From a checkpoint of a small CTC audio transcriber.
Model: activation relu, widths [192, 240, 288, 368].
Data: 26041 training examples, 57.0 epochs.
Rows from block 4 of a small CTC audio transcriber, named by matrix and row number. Rows with one number belong to one channel. Each number is 128 + 32 x the weight over its row's rms, rounded and kept within 0 to 255. All counts start at 0. Numbers have three digits each. After the name is the row's rms in percent of the matrix's.
Before each channel's rows are labels from the 100 clips, of 14976, where the channel reaches its highest value: "strongest on" is what is common among them. Only what is clearly more common there than usual is listed. The data: short read English sentences (LibriTTS-R). In brackets: how many of the 100, against the usual share in percent.
# convs1: first pointwise conv (model.blocks.4.convs.1.weight, 288x288x1), inputs 72-143
# convs3: second pointwise conv (model.blocks.4.convs.3.weight, 288x288x1, transposed), outputs 72-143

strongest on: the word "yes" (29 vs 1.2)
convs1.172 101:159140188129144153167120091046051159174152144144177106094121203119117100118118102119124118109125158180115129220096139093117211133108089088121098143068096143109118068131109136122096109114148098103142193115113177154131
convs3.172 107:136137051100170152143149101079112121183158141074150128125151130131139119115122152135104138165114210101122119096136168063136075124195089101106101151095164151043139100135183102074108186134124135077113157137134099152111

strongest on: the word "to" (68 vs 14.4)
convs1.43 096:126094095160127075088123136093079116175148125153122137148139139110098115119092095155186114092176171180164065087100164120111154166185059123170114168143051137133190068077185181159118102162123094135106100176124165114169
convs3.43 099:182174085096179067078115159217157175109153088125132155125137119117150103074135098125103102138155152147165206104178116100208144115120103083129156219157137118120097135148165164123113100090153104153105136069125126113109

strongest on: the word "i" (57 vs 18.6); the word "you" (35 vs 15)
convs1.134 102:156171150127140136138109080087150119133148147160121127169139126166113090117131134164143150154138177114174149094060058140103129137097112051174096155119144120099130106109115166093116113109137139086111183157153077162148
convs3.134 100:178164148139124073209164038115141132095139186121161174100158123120087115173096158155151174096095174142151074144144086113115110163109073099132137180133125183130134053150128175124142156159112089107143157131206129144136

strongest on: the word "was" (26 vs 9.6)
convs1.109 102:064151119109110169142093091194024118181117130148153098091221135178117132129073140131149140113141148173078109087084142162204086177158170124115128112155085087137170109063128120123154147161165125121129159113149093095149
convs3.109 099:119123160134141099094139146173123149142155098156158110132129152083123214161075075126139154090101172119158098159118107132047137195098105071173141158144112123172096097178105157106106067123103188138123214171098105156146

strongest on: the word "of" (26 vs 9.6)
convs1.89 099:087143077159130136192181063145179086112144108106145114106128162093097109152155149115132168071094043123151129150139106150139133092085110081143094057067101192198069144175165133140134120122118120090089108143132122109148
convs3.89 097:147119115171185152164138151113098104109121136088141165148098095101147148172054129135170120048149110145161146148092155154145114038098100124115181155148129107168129125124165151123121065096145118102087090096167191084128

strongest on: the word "she" (39 vs 5.6); the word "he" (28 vs 11.3)
convs1.117 101:057158127147119145153074113115132156130108141092141127213122124093121157087114089072153088156084152113122138149179144150201120122055123133138179113154096135122112113132168142201158126135146199188106144137104099121119
convs3.117 105:118135124070129126161132144104163119137100207090159146130112096124152111165169117086146171089141085124068087129116099083131130122172127126109123109161097106111174110124178109125100171099113166134083163118125135105154

strongest on: the word "she" (35 vs 5.6); the word "said" (31 vs 6.4)
convs1.176 105:159170131125146121081059153060143097161135134131162086128077125085122116158077136103139084117141122096084144116144145116154104113111131072117121085112103118203174110112127175098111192156146153162111149159132111140169
convs3.176 101:153185142156146153104105124136083107162147122165145149125113173210142147110156148168094144069113194116145144159145103118094164144072128076140122104206114129128183120120138120134163166139101162157171182160095127154204

strongest on: the word "you" (43 vs 15); the word "must" (31 vs 1.5)
convs1.82 102:106143169038097094129149148132074157177176134128124133072153104113097070136142178136116129096081120159141092109113045099130093142163178176159107128124163157069103084111079132136103103126150088192180141060137101096127
convs3.82 099:113111130167172119127116176178139074120087114141201089127175146139189115074120202109158158150142213136070089139129154123134072154124119143098129097097150141164110158102168110108120063166154104122107093084140148148131

strongest on: the word "was" (27 vs 9.6)
convs1.263 100:131075122129166120131132148108148137173082131144126142105178102067121124153152120115101140126175091132183096106142172121137061111138139168084093126131074122189080126196128167138149124091113186179090121069164115120107
convs3.263 097:143107121155168149142068121145116154155129129121142085148104210160056086093130107111104118122121131172129113130102154106128118180122109142136128166113100140101127098081115180129173180112133144065104126145131126126143

strongest on: the word "i" (87 vs 18.6)
convs1.76 098:107105158123166138114124125113148114118245098168166142126118137178116126187136090141152103131082163117119147150218160150108124137087169159083131174045111145071155132121116092109134173107108133097172074133156091133141
convs3.76 107:091116147189128146100092109179113135101157131131109117109099143120156122104058115195108151134102098087162144142194157110157123119149129165154143157112169173152086187145127124135102138186129120111135198072159142158166

strongest on: the word "mr" (27 vs 1.3); the word "must" (25 vs 1.5)
convs1.58 104:157112173172113157144080147128147189104157102110130113150129160161130166141135125153161043119109109072127141114124114115159117078133104118115065176172059123095148086122144161180137150140099132137160155115158114134129
convs3.58 104:121143103125109098096185174158120070158115126095075097193153118136096096099118085178091147123089134115071149123121094074103149145158151130102131080126095156123105121143147058139054140099149108180175148132074155123160

strongest on: the word "and" (30 vs 10.4)
convs1.122 104:136117125135144150130064099128103130093096131175199117090159123049094131110113115157153154126092123163123190086192109118136110159172119106146096159044170116096099146161151138135128154171120140080071176121081151090107
convs3.122 096:068142061130151057171147102120178134154074142126132119118135179114151127171107101193126122153084102183155117118141148104151154116103134099139104180165142087126098139178120112126126120129064156109156110186132127133161

strongest on: the word "he" (31 vs 11.3)
convs1.81 098:115081118096126086111115135113057178121133121084142156109120174134122153104107100110135106167118140126108147149117119161173167131084161140086096144160154114089159155194171087135149118113070131145206144122144130088115
convs3.81 102:090088103088176116100122145190149137132108168123128111152104109128065100097113058094119150089109093137149188104125112153113169120115099176088178158063106162107135174157124108092135044194117172106154098147127125072072

strongest on: text has "what" (25 vs 5)
convs1.120 106:057114156140131120166115151093099129127101114146119187121161183138100085132116125096122089154131165142129111153117103163137166154154133110096113181158107122191097105087086068066123070186182122139141124074129109109102
convs3.120 105:118116096178156106163120149101133158122080145085145194105087080126175114170101122034158118149172094170111138133122153152124126146104189127136176137142168065206121092079198146088141132116085156141144140130134169135101

strongest on: the word "he" (41 vs 11.3); the word "was" (37 vs 9.6)
convs1.228 097:070137146110127160124073146110165149100149152130113132174130088119130148183145072176172100109151165095127146063163106123155120093132159133123131117075106086118133121125151112124075163151128087074130131119177166150154
convs3.228 097:120060103155126145129119063146095060155102134120140081145090162078118163125190100138143132109131145161141142143140142098173157033121092107148151179088125096185138126169116184145099160110109118142104162132124125117115

strongest on: the word "the" (63 vs 24.7); the word "that" (26 vs 7.2)
convs1.166 099:195109131167107098079172128141136140124116142129146159095151134113102132117170141117145096145135149186147184115152146195196112164156130169102125141120077152111163141152126145120134126089133094107124130167121062128094
convs3.166 101:115174076097112131145127158125091096142108134164074144093090121134097120181157172154111178167171120148108112144115149159161150091081113051128096162107115112126110043148134075137135159063113130110123103125145073085087

strongest on: the word "you" (46 vs 15)
convs1.243 101:126220175100158135095111122081089103139122150104159119076123115156166161106109134087159076154111165109107147128099120138097139117154174126121157146119111128141101116171107154090060162176132056103149113132081116148105
convs3.243 095:193095169169098143136160148110082180148140126133083156068162093196122087115183133168184111162161121148239122101113134202089174101156209103109086124151145151125118097148141183133121150114087147124096159173159111097111

strongest on: the word "is" (39 vs 8.1); the word "it" (34 vs 12.1)
convs1.95 096:143094159089066126119033110139154178107118106186097179136146143107144089150142097071138126152136085094127084075073112106106096202110079179166144105178073125081088120142191128166106122096102143121131167149139096122115
convs3.95 099:139117143162130146173105141125110090095107158110138111095150119124132157156156172145115114185060128135093113087153139129071160128160177174144149153113184156145109185120087131121131143117079100191088127148149087102085

strongest on: the word "is" (26 vs 8.1)
convs1.36 100:121128153078117112093139135111070137123152193137107235077116144089129084161104147132131135172138077112078118123142127144144098119147099087151177139160132085040147125159134205085105140128106108120102106118118149135080
convs3.36 104:108087105174075137149153096115100138136066068081092125056128181105084145103112146102080108155113117090098155136132101170130057243153114059137146144139161069189094122105124103150113092147137167170094077169122132173121

strongest on: the word "be" (37 vs 4.5)
convs1.194 103:219114141118113150110127120106125151173155139174141116160121097120063145211129152134113186150161119115098128134178147107110128187150131105147126094076134107136145088169159138164131094020143137092115160097145114167113
convs3.194 105:049098080143098094114107081193126111198129148149119151119098134099116167163160143102090131068154137141075110163151138079142078156179112216120147134086111111116144126174130077129111127160103175165176082098090120174104

strongest on: the word "to" (35 vs 14.4)
convs1.106 099:136115136139102117077088183092092152163125125115132144119125173150128138099179133124153085090057091135149127089119130116119162089171110128141048100165131131145062188116109149167156062191133135165114109174132129183150
convs3.106 102:160161116182160122131145103125137131057134136085145047147141145093080111132091116074151161132130146109090147140160059135098080094131126063121144099120136099134109127089139087115134154117124183110128109098162111115176

strongest on: the word "you" (54 vs 15)
convs1.38 095:163124114127123120134144106151183126177154171134029149105140147125164083150134140201147130149107128123159134136097094112135118172114109176141170131156120124151135154100130118141103050175127117088104132148145139144106
convs3.38 101:058122145153111164138134095128064112111122121161100183107090099122131134172169132128130148116101107076102086134123171165174173117164141194123147098125163119134100115107150114139155135207163161155148074098149063162141

strongest on: the word "he" (43 vs 11.3)
convs1.277 101:102162069108153231038139136106177097054097099111124151198118143143145160151119145108128125115076189136106117136152065129088101099135118101046089118150127155123114126104149158132141133094118112101124119146105102096073
convs3.277 100:135118110099157129167081098079107120121179168097042120144151127135091141182089123131126162157111176134114146079132090132121119175117149132151140118139117102120063082123056152108147077168101151132087106136104109159113

strongest on: the word "the" (50 vs 24.7)
convs1.189 098:166086150132145123118049091112137139110098095119136101113176124200143124121156194133072142146142155147098137186145137107092071140160137144108148133135088088160122055081109117121109160135094120131129199147146106181107
convs3.189 099:124140160105163062116163130124163103094125110086100150109149091113130149148158116155111212140028149077090162108162103143104155131136098108055112114064110112120116119102164104129061114106096100120161134099163095127158

strongest on: the word "he" (34 vs 11.3); the word "his" (31 vs 3.9)
convs1.170 097:104126085113152081154138171107139152205137158135133122150151108106155111147175139104114105163070115103201150141120059138114162154119155125129111154186089123075113079037140128107072095130160179110102164076147116144108
convs3.170 096:109113127107116139178127167111159162103132194145129138157128136156091188070105172141112113194116150117135153146178080128169133115134161084155163166158103108121172081129096196168129128141142081135187144169046145134095

strongest on: the word "he" (64 vs 11.3)
convs1.146 104:112045119158123167119152187131119056142132122147159170146147135133102158158137152188131121109083112137102214135152173100128120134086120056081137141110132117155105105126125127136113114156122144139117147132193145105079
convs3.146 104:140082146072138151139141118121111143094117167129080127179102146104150159124154155153153112140106150125146120139121189118141144099176153130077080172138125144118127161116140153117115161122148097089165118139140109159145

strongest on: the word "to" (33 vs 14.4)
convs1.68 094:142158004141152094119123106121088079173063180117101144148152126150126187117140154078180163108160123154118121194137133099073126096134082124205085118079126129150094110184143126152136163168071199089132158097091152118139
convs3.68 093:154092186099068170126101132169190137101101155090154150175148105075141130155147142127103103137129146129108125164125205152215156153085180167136168112150155153156162151138095133124125161196142103145172149179159126157146

strongest on: the word "the" (60 vs 24.7); the word "of" (27 vs 9.6)
convs1.100 097:123137152178188157122185078169131111106098177155073080152131064176110130132146152131151133116130141123066125095107155109116141137156110123096111109124117158192149162112115135115119104193094176176156174169155115120147
convs3.100 098:106151176133161143117098124174140106175115154077135133090104171169142134178118189137113046108162160127096118192140090143086068096128092148177136135137131122115053165154088127121139097148064084139129166194165113109210

strongest on: the word "he" (31 vs 11.3)
convs1.195 102:095098127089114084079065150115065083130065177089171125124097181133114150185134141167091158125095125077109142158093131157083124129155103145062101091154162080167069085168136122117125123107156148153112128126093101149139
convs3.195 104:132153085076107113136133161175154081118135104141124097165131132112118096108101120092091118091135077179166153153147134140105089176097183155102155100118142175137091087088114108121102119142166113142166188170127156143116

strongest on: the word "me" (38 vs 4.8)
convs1.77 099:187171153140190120125096132146139053127127071070138104143156105124213157181110107157095157168102087122156115109169112107114068146175096156174067168127139160158094174101139116178118176126095174108146108101100170132121
convs3.77 096:181115158096163115120109160145122129114162195117138107125130114159115250112116078138090093123125103142099173224132097110182113158134076132103110083137153137122073135139163112105097160135095149131113137094179158126113

strongest on: the word "of" (25 vs 9.6)
convs1.92 105:094128130126140075129154117142126135152048110136110104146138106127166139125067108145121126162198130154149122111115147166126094130115093145156103113082186078169125151147090101107123193073098171130095088127108104116125
convs3.92 101:132168174142146195076167149108126136121072127136098092128087131153095140087150102176119127095161097161142075164083138152137172120128107186118069131143103106150105129128122083152129108093129105126120170122121132122062

strongest on: the word "that" (29 vs 7.2)
convs1.223 101:151145112115160178119100055167099161158179133123183118096168110131151134104107165145079103153094123177052156177146191155154171128104132092103152140139096077127168110075136156110134133129124150189141111072163123142143
convs3.223 103:125104140133149150125106113087109138171140108107074097138171129166137139128118126159096163139109170139094090128082107082116081147116194137129094098112173148126110165103077151113140133120135110107130179135108187089077

strongest on: the word "not" (30 vs 6.2)
convs1.183 100:123132080133122075164127144100121073101154133176135136116110170137127146116092166120144117154089163146180160105158128124149071102132110107120085146098175081182115105155123106200180161160156123116162125122081089102108
convs3.183 101:096136145098104099148157129186070141135062197118170128082100161119135077155154145070090135106129128133157112136202105140166155163152176122153149117158154158117139083136118103124161098054098092157099046136148098120144

strongest on: the word "he" (34 vs 11.3); the word "you" (33 vs 15)
convs1.156 102:153192154112155188058113076082143134148160167148160127115146155101135084126137088135100171097092160183131117141112084062147160090100114031130162147136130180113124133175092145108130122076098080093081128201150131178095
convs3.156 100:142131183094130153107171116152179188137142149138077167047171192121096079150142091071127118143133145165117079169076131134126122104116101125101080111136118110128143155131122091141192139127099051091177152151087096155139

strongest on: the word "and" (36 vs 10.4)
convs1.202 100:131102148139154176104146135081191153154138088151145088150145146092125139082174131068105100113071123125167108147171088123158155168089144090140080097151077113075182147140163139113133184148149132138043139114079121125111
convs3.202 105:140150163118166091066094139096123123110112065156143143124176155112147099038110167141153093108139145179154139114151118109143131135127117153121166118121130100132113104159129097130124099122109160158145062084147126086148

strongest on: the word "i" (52 vs 18.6)
convs1.274 101:098109113085100132142070155054101175133168137138117096140194133175158121138075168060144114114101165149157076155157123139152174156137115103133118133145179091131114172162095163156141098140128096147104100190115118083109
convs3.274 103:104089136086162131128092091137128105130124145099178067132101124161098132110140110167115117162168124111153162069164133124110060148112086129104127160077072171100143119160124169172109144094154099141124158133111100100129