From a checkpoint of a small CTC audio transcriber.
Model: log mel input, arch quartznet, norm batchnorm, depths [1, 1, 4, 1].
Training: muon at rate 0.028, 11600 steps.
Data: trained on short read English sentences (LibriTTS-R), 57.0 epochs.
Rows from block 2 of a small CTC audio transcriber, named by matrix and row number. Rows with one number belong to one channel. Each number is 128 + 24 x the weight over its row's rms, rounded and kept within 0 to 255. All counts start at 0.
Before each channel's rows are labels from the 100 clips, of 14976, where the channel reaches its highest value: "strongest on" is what is common among them. Only what is clearly more common there than usual is listed. The data: short read English sentences (LibriTTS-R). In brackets: how many of the 100, against the usual share in percent.
# convs1: first pointwise conv (model.blocks.2.convs.1.weight, 288x240x1), inputs 0-79
# convs3: second pointwise conv (model.blocks.2.convs.3.weight, 288x288x1, transposed), outputs 0-71

strongest on: the word "you" (38 vs 15)
convs1.99 [117 127 158 130 154  92 113 137 151 156 141 144 141 152 167 157 134 120 159 161 169 128 111 136 125 125 168 154 108 159 128 120 164 115  86 136 137 167 107 121 157  90 147 157 154 127 150 127 151 122 190  84 137 159 143 105 146  92 118 124 118 163 106 104 133 161 111 120 128 119 150 112  85 136 116  99 139  86 103 184]
convs3.99 [162 128 106 151 172  89 127 132 100 141 125 146 163 137 113 163 138 149 138 129 132 135 118 129 144 186 106 153 179 101 144 159 113 148 115 117 127 153 155 102 123 129 148 132 129 140 124 116 133 124  75 121 128  68 104 135 134 149 104 117 113 138  87 129 166 162 140 128  99 136 111 129]

strongest on: the word "was" (26 vs 9.6)
convs1.75 [206 109 100 117 147 111 140 103 133 177 131  92 121 103 181  94 104 138 101 120 137 147 122 119  92 138 118 108 133 144 170 132 144 133 113 106 141 106 124 136  89 131 157 118 133 146 121 152 131 103 133 128 138 127 126 154  96 128 153 114 105 167  80 145 103 100 126  94 111 146 125 148 123 150 145 110 111 148 132  74]
convs3.75 [123 129 159  78 125 120 113  96 121 115 129 155  85  90 186 101 138 111 123 137 152 140 141 144 110 136 131 121 117 114 168 104 174 115 146 140 159 119 143 170 111 125 130 154 107 146 123 139 151  64 149  91 132 142 142 131  74 120  78 128 129 143  83 142 141 146 151 149 161  99 145 137]

strongest on: the word "he" (28 vs 11.3); the word "was" (27 vs 9.6)
convs1.59 [135 141 140 154 138 122 153 140 140 145 149 171 172 159 132 161 162 134 150 118 175 208 110 147 120 101 151 160 139 174 131 117 128 139 133 119 135 118 130 121 160 156  93 136 135 146 151 110 119 101 126 130 159 116 125 112 170 130 133 116 107 148 117 136 134 135 119 201 146 125 107 132 113 154 136  84 151 132 120 142]
convs3.59 [110 110 116 151 128 130 134  99 149 127 111  81  97 162 109 153 172 120 128 122 176 103  92 111 130 109 120 105 115 145 103 125 107 123 142 139  63 156 141 147  97 141  99 151 102  87 128 168 152 142 160 125 128 133 107  98 106 137 163 119 141 110 113 113 135  86 101 111 132 145 126  83]

strongest on: voice: female (83 vs 53.9)
convs1.177 [126 112 138 145 147 117 112 116  95 199 139 142 129 104 134 117 130 108 133 142 119 119  89 120 130 127 135 182  79 112 122 154 135 118 117 118 105 121 173 124  87 101 105 167  92 131 158 143 196 133 112 138 113 107 138 133 101 125 121 128 128  98  80  88 120 136 172 164 100 128 152 120 150 132 145 123 125 138 108 113]
convs3.177 [ 94 118 116 188 100 124 133 123 118 147 147 146 157 100 123 119 158 142 133 131 116 131 141 144 120 169 112 127 130 108 125 143 170 131 116 125 113 136 113 148 112 128 116 119 138 171 106 169  86 118 150 138 115 157 135 107 114 121 134 143 128 117 114 122  72 153 158 108 168  95 151 153]

strongest on: the word "to" (40 vs 14.4)
convs1.123 [148 142 102 101 170 165 158 113 115 124 119 116 100 105 113 131  85  81 180 167 135 143 161 109 165 115 141 116 159 141 135 131 149 124 111 125 106 146 147 161 137  91 151 130 106 150 161 128 187  90 131  67 149 140 128 169  83 130 141 121 113 129 150 139 130  89 154 140 170 168 103 119 129 112 163 142 127 105 176 141]
convs3.123 [113 172 153 129 116 115 143 113 165 150 102 148 159 178  92 101 145 128 130 121  96 152 102 119 129 125 144  91 156  92 137 116 139 110 121  89 118 113 142 108 142 193 127 133 144 131 130  92 153 149  95 117 174 119 142 125 111  81 118 116 166 142 133 152 140 178 164 139 118 115 146 151]

strongest on: the word "you" (33 vs 15)
convs1.234 [158 138 147 164 123 122 125 147 142  92  63 121 159 170 124 134  94 101 144 109  54 144  74 146 158 152 102 132 140  97  84 109 105 140 156 137 126 121  96 102 173 105 106 128 108 116 184 127  93 100 127 129  83 139 157 120 130 117 107 101 106 114 147 102 152 150 121 129 137 154 129 151 133 124 133 149  97 134  82 114]
convs3.234 [128 146 115 136 105 120 121 114 164 176 157 123  79  89 133 140 144 149 118 102 143 102 136 139 139 117 100  88 143 112  96 109  96 144 131 119 141 193  99  92 161 142 100 122 134 151  69 120 196 116 133 139 143 135 143 147 126 122 158 145 116  98 113 151 105 139 121 104 142 164 110 126]

strongest on: the word "was" (30 vs 9.6)
convs1.130 [101 122 118 125 107 127 133 117  84 124 131 130  88 140 122 143 130 144 102 112 142 103 125 102 120 145 168 120 106 122 139 112 119 122 118 147 166 115 148 136 158 126 116 127 128 140 133 112 133 121 114 158 140  92 119 140 145 128 121 156 157 152  81 121 129 121 140 130 117 131 178 121 106 127 123 115 145  99 118 106]
convs3.130 [129 139 126 135 118 124 112 152 162 151 146 151  82 113 130 132 152 111 169 136 140 104 132 197 156 127 139 128 129 135  80 122 155 101 156 108  95 106 115 142 115 148  77 154  82 101 145  97 112  85 156 161 112 137 110 120  82 134 136 157 121 113 142  80  91 132  99 105  99 128 117  98]

strongest on: text has "what" (25 vs 5)
convs1.245 [172 162  85 138 120  87 120 125 141 158 102 104 134 118  96 114 158 145 107 101 123 146 146 126 115 128 163 126 140 128 134  97 103 125 178 116 106 152 101 119 151 140 183 129 137 114 123 148 123 134 126 157  83 162 163 163 114 107 124 183 166 154 129 100 119 142 142  77 116 174 130  96 116 140 139 124 113  91 154 141]
convs3.245 [163 161 108 133  98 158 115 152  62 112 105 120 176 178 153 156 151 133 146 102 169 129 119 144 114 119 129 123 111 113 111 128 118  81 135 164 111 123  93 139  97 161 142 121 123  95 163 123 143 132 126  86  78 161 142 143 181 144 108 144 127 151 123 112 136 159 144 129  83 114 125 139]

strongest on: the word "you" (47 vs 15)
convs1.90 [185 133 153 136 124 133 121 106 129  71 102 162 139 133 170 147 140  87 132 142  94 116 134  97 167  91 151 130 141 148 123 125 124 119 110 113 127 128 138 149 170 127 127  99 112 120 121 139 152 164 124 143 120 128 124 171 127 149 150 179 145 166  99 131 128 120 141 127 144 129 121 141 146 103  99 132 149 137  92 180]
convs3.90 [101 100 128 144 118 125 128 121 119 108 113 120 146  90 130 127 140  68 133 183 174 179  98  98 116 155 120 106 110 122 101 100 118 130 126 193 114 133  87 155  69 106 142 133 140 164  76 101 120 112 166 135 125 145 132 129 129 121 129 132 133 173 121 114  96  93 121 139 139 125 132 137]

strongest on: the word "was" (27 vs 9.6)
convs1.39 [132 136 161 130 153 107 132 142 119  92 152 163 141 110 136 107  91 149  94 155 170 150 155 125 120 118 139  81 153  93 171 129 139 129 108 150 149 116 120 157 143 142 126 115 147 122 159 103 104 111 140 131 104 104  76  86 132 164  99 139 127 138 149 157  82 162 118 141 116 112 146 102 121 122 112 139 130 137  88 128]
convs3.39 [119 109 120 127 137 116 120  88 104 142 127 107 111  91 165 158 123 126 131 138 164 117 146 115 124 161 145 119 132 107 101 126 113 154 150 132 152  86 116 121 116 150 109  93 140 127 148 117 157 130 104 135 135 132 143 132 107 138 156 103  51 137 112 199  84 120 117 102 123 135 128 120]

strongest on: the word "is" (25 vs 8.1)
convs1.113 [ 99 109 139 113 109  92 117 134  71 157 141 152 198 146 107 110 119 140 135  79 121 119 123 155 109 141 129 118 177 147  94 133 125 162 136 145  69 117 148  95 156 122 118 109 107 160 152 123 144 120 148 113 128 122 114 107 123 181 163 129  69 123  64 123 113 127 147 154 133 118 152 120 150 119 114 157 195  94 139 148]
convs3.113 [130 115 140 166  82 135  98 139 157 127 127  98 114 118 112 117 136 170 106 111  98 166 149 111 109 114 123 135 129 112 147 144  99 106 119 140  97 180 110 131 109 121 123 116 120 155  99 125 123 114 164 114 131 127 120  99 130 117 138 128 150 189 117 140 122 111 135 117 117 135 132 122]

strongest on: the word "was" (25 vs 9.6)
convs1.47 [123 139 134 128 126  84 127 102 105 129 119 134 153  93 152 145 129  94 154 141 101 132 110 162 146  89 131  77 152 136 112  97 142 131 144 125 152  19 141 138  92 117 108 148 134 136 164 125 116  83 112 140  98 123 105 150 112 123  93  87 107 126  79 135 135 104 135 174 162 126 115 126 129 127 131 125 153 143 144 106]
convs3.47 [141 113 124 114 133 131 108 136 131 107 147  99 200 164 122 137 152  65 146  98 114 164 103 125 126 167  95 106 112 150 137 166 172 126 120 134  97 107 116 110 143 123 111 107 141  94 123 145 120 142 147 126 178 166 100 128 153 100 133 128 155 144 138 127 139  76 118 141 128 114  99  66]

strongest on: the word "the" (56 vs 24.7)
convs1.125 [122 128 164  83 153 117 129 148 147 108  76 146 102 108 178 138  95 135 120 112 149  72 115 108 133 121 124 134 152 151  97 120  86  75 119 119 111  88  91 115 136 171 137 123 123 159 129 142 144  77 145 125 149  91 102 105 127 146  92 131 129 137 151 105 107 148  82 115  88  94 173 156 118 118 142 132 144 138 128 119]
convs3.125 [168  97 117 102 149 100 145 154 117 111 159 140 106 137 151 151 142 141  98 163 132 136 118 128 126 166 127  91 169 112 169 148 142 124 106 134 144 122 147  93 118 134 116 106 121 126 126 149 157 137 106 117 113  75 155 176 115 117  91 137 125  63 142 149 125 113 168 133 126 135 108 127]

strongest on: the word "to" (39 vs 14.4)
convs1.214 [128 134 144 154  97 125 118 131 133 108 106 133 117 157 134 142 111 143 132  97 163 123 146 159  59 100 143 114 108 156 148  86 131 182 135 155 130 135 140 141 158  90 107 130  76 128 156 114 118 154 111 154 150 137 114 131 154  98 140 140 134 101 162 115 155 145  91 132 126 112 112  73 114 147 156 112 153  88 150 140]
convs3.214 [105 124 109 150 120 119 139 109 143 124 115 135 110 162 129 122 131 148  81 145 139  93 150 143 143 128  90 107 142 153 101 112 161  81 150  92 133 133 143  99 131 147 110 137 145 127 124  73 141 100 168 136 129  96 139  50 131 120 113 115 159 193 128 128 125 155 136 150 116 193  86 116]

strongest on: voice: female (87 vs 53.9)
convs1.185 [132 123  94 152 147 115  78 108 132 155 144 157 142  86 112 116 103  97 127 186 113 116 132 106  95 111 132 128 110  96 106 123 131 147 113 112 167 139 169 126 106 153 137 147 135 119 165 145 156 125 131  97 135 147 127  73 117 115 133 127 132 138 151 118 140 145 120 129 131 121 116 146 115 120 129 152 147 140  89 150]
convs3.185 [126 117 123 150 110 107 103 108 159 156 114 146 140 125 184 143 137 107 139 121  74 173 167  89  91 147 128 142 151 149 127 154 105 111 143 108 150 142  77 125 149 132 114 159 134  76 109  96 126 142 139 142  88 173 111  90 137 117 153 103 140 130 127 145 136 128  94 101 149 123 100 122]

strongest on: the word "i" (40 vs 18.6)
convs1.124 [141 175 163 105 117  98 183 156 102 128 124 118 146 109 130 114 121 137 137 109  72 131 131 145 136 178 140 163 152 150 132 148 138 148 149 118 145 129 157 125  92 166 113 161 127 144 127 161 123 114  97 131 127 138 164 140 129 130 141 104 132 124 138 168 123 131 127 146 130 114 161  94 125 129 132  88 102 138 144 121]
convs3.124 [121 149 126 141 162 145 121 131 132 114 110  85 124 171 109 155 128 132 129 132 100 127 175  86 188 150 110  97 139 134 133 128 107 123  98  86 147 139 105 120 120 147 135 145 132  98 133 102 109 166  97 147 136 129 104 105 143 147 122  94 117 120 146 127 120 117 105 147 142 149 115 135]

strongest on: the word "was" (35 vs 9.6)
convs1.187 [138 114 145 163 104 154 139 139 134 144 117 171 158 160 110 125 105 122  73 125 149 119 152 107 123 126 102 130 106 119 121 141 186 126 128 138 138 171 151 119 116 134 137 134 131 134 154 102 133 145 120 100 181  95 148 155 137 104 125 121 121 137 165 138 150 115 125 125  96 120 137 116 152 134 156 129  92 116  74 122]
convs3.187 [138 134 150 137 138 118 119 122 115 110 147 140 115  97 133 126 142 112 122 133 135 127 174 137 122 135 157 122 114 156 146 166 144 164 156 143 150 134 149 160 116 111  94 152 120  88 123 159 110  98  91 162 140 127 155 131 150 166 162 191 122 139 144 121 159 106 113 119 111 137 151 123]

strongest on: the word "was" (35 vs 9.6)
convs1.241 [136  76 132 127 111  91  93 145 123 133 159 127 153 113 170 133 153 142 112 120 124 148  81 102 130 115  95 129 134  65 136  72 160 133 110 112 119 132 146 119 108 170 159 133 126 177 137  87  89  69 137 111 182 146 108  88  84  91  95 130 168 113  95 146 167 174 117 106  87 112 128 132 116 174 116 146 147 137 104 141]
convs3.241 [111 116 106 108 112 175  96 126 143 126 122 173 131 152  81 111 110  98  97 118 125 117 103 153  81 102 162  80  99 140 131 114  99 112 104 118  78 112 102 171 147 145 156 143 160 177 131 135  96 164 133 128 165 114 125 114 134  88 168  89 106 110 106 126 136 103 102 136 138 134 102 138]

strongest on: the word "to" (36 vs 14.4)
convs1.62 [188 154 126 136 145 111 140 108  79 143 106 133 180 123 153 156 100 134 139 111 131 148 118 105 176 110  99 149 133 116 150 136 186 128 139 126 145 128 122 169  95 175 125 128 145 137 163 139 149 106 123  93 141 100  83 131 147 104 174  98 148 101 116 107 187 151 153 110 154 148  92  77 121  90  97 129 147 118 126 104]
convs3.62 [ 92 130 106 139 153 158 184  98 141 149 110 115 159 145 114 141 113 185 108 122 144 127 106 160 157  87 120 153 134 138 155 144 116 120 118 143 176 128 101 158 128 112 132 111 151 110 195 110 126 102 107 158 105 134 183 133 133 156 150 106  99 145 153 109 118 157 118 134 125 138 100 142]

strongest on: the word "was" (33 vs 9.6)
convs1.2 [164 134 137 148 140 109 159 118 162 165 140 172 156 116 122 106 134 130  36 138 174 141  95 122  87 124 135 133 106 116 154 148  75 154 103 163 148 135 116 129 156 105 134 167 170 139 118 118 103  82 136 123 141  70  95 106 141 115  89 126 171 152 130 140 119 130 133 132 151 116 161 129 150 117 196 150  97 142 153 161]
convs3.2 [113 123 167 136 100 132 114 115 128 140 133 107 136 154 158 117 177 111 125 143  97 106 146 117  95 155 122  92  87 139 124 138 140 150 139  88 127 140 118 126 166 134 130 121 125 161 162 177 106 117 154 146  67 131 114 168 146 162 115 150  79  88 129 110 161 115 153 142 163 155 114 111]

strongest on: the word "to" (32 vs 14.4)
convs1.193 [147  92 116 132 131  83 168 148 133 142 153 144 108 142 101 157 127 123 142 145 147 122 177 136 126 125 129 100 101  89 132  90 132 132 130  93 105 166 113 164 135 122  88 122 194 153 149 122 138 194 175 125 132 156 106 131  98 140 126 126 109 108 126 104 133 174 116 128 147 117 121 118 104 165 116 147 143 133 174 146]
convs3.193 [108  97  98  78 128  62 122 117 137 159 143 143 136 127 155 105 164 141 154  82 102 129 117 106 135 118 123 105 158  88  90 128 150 155 104 100  78 159 112 132 137 150  98  98 148 150 125 120  80 118 142 126 134 139 154 109  76  89 112 103 114 129 102 115 130 135 160  94 106 137 142 107]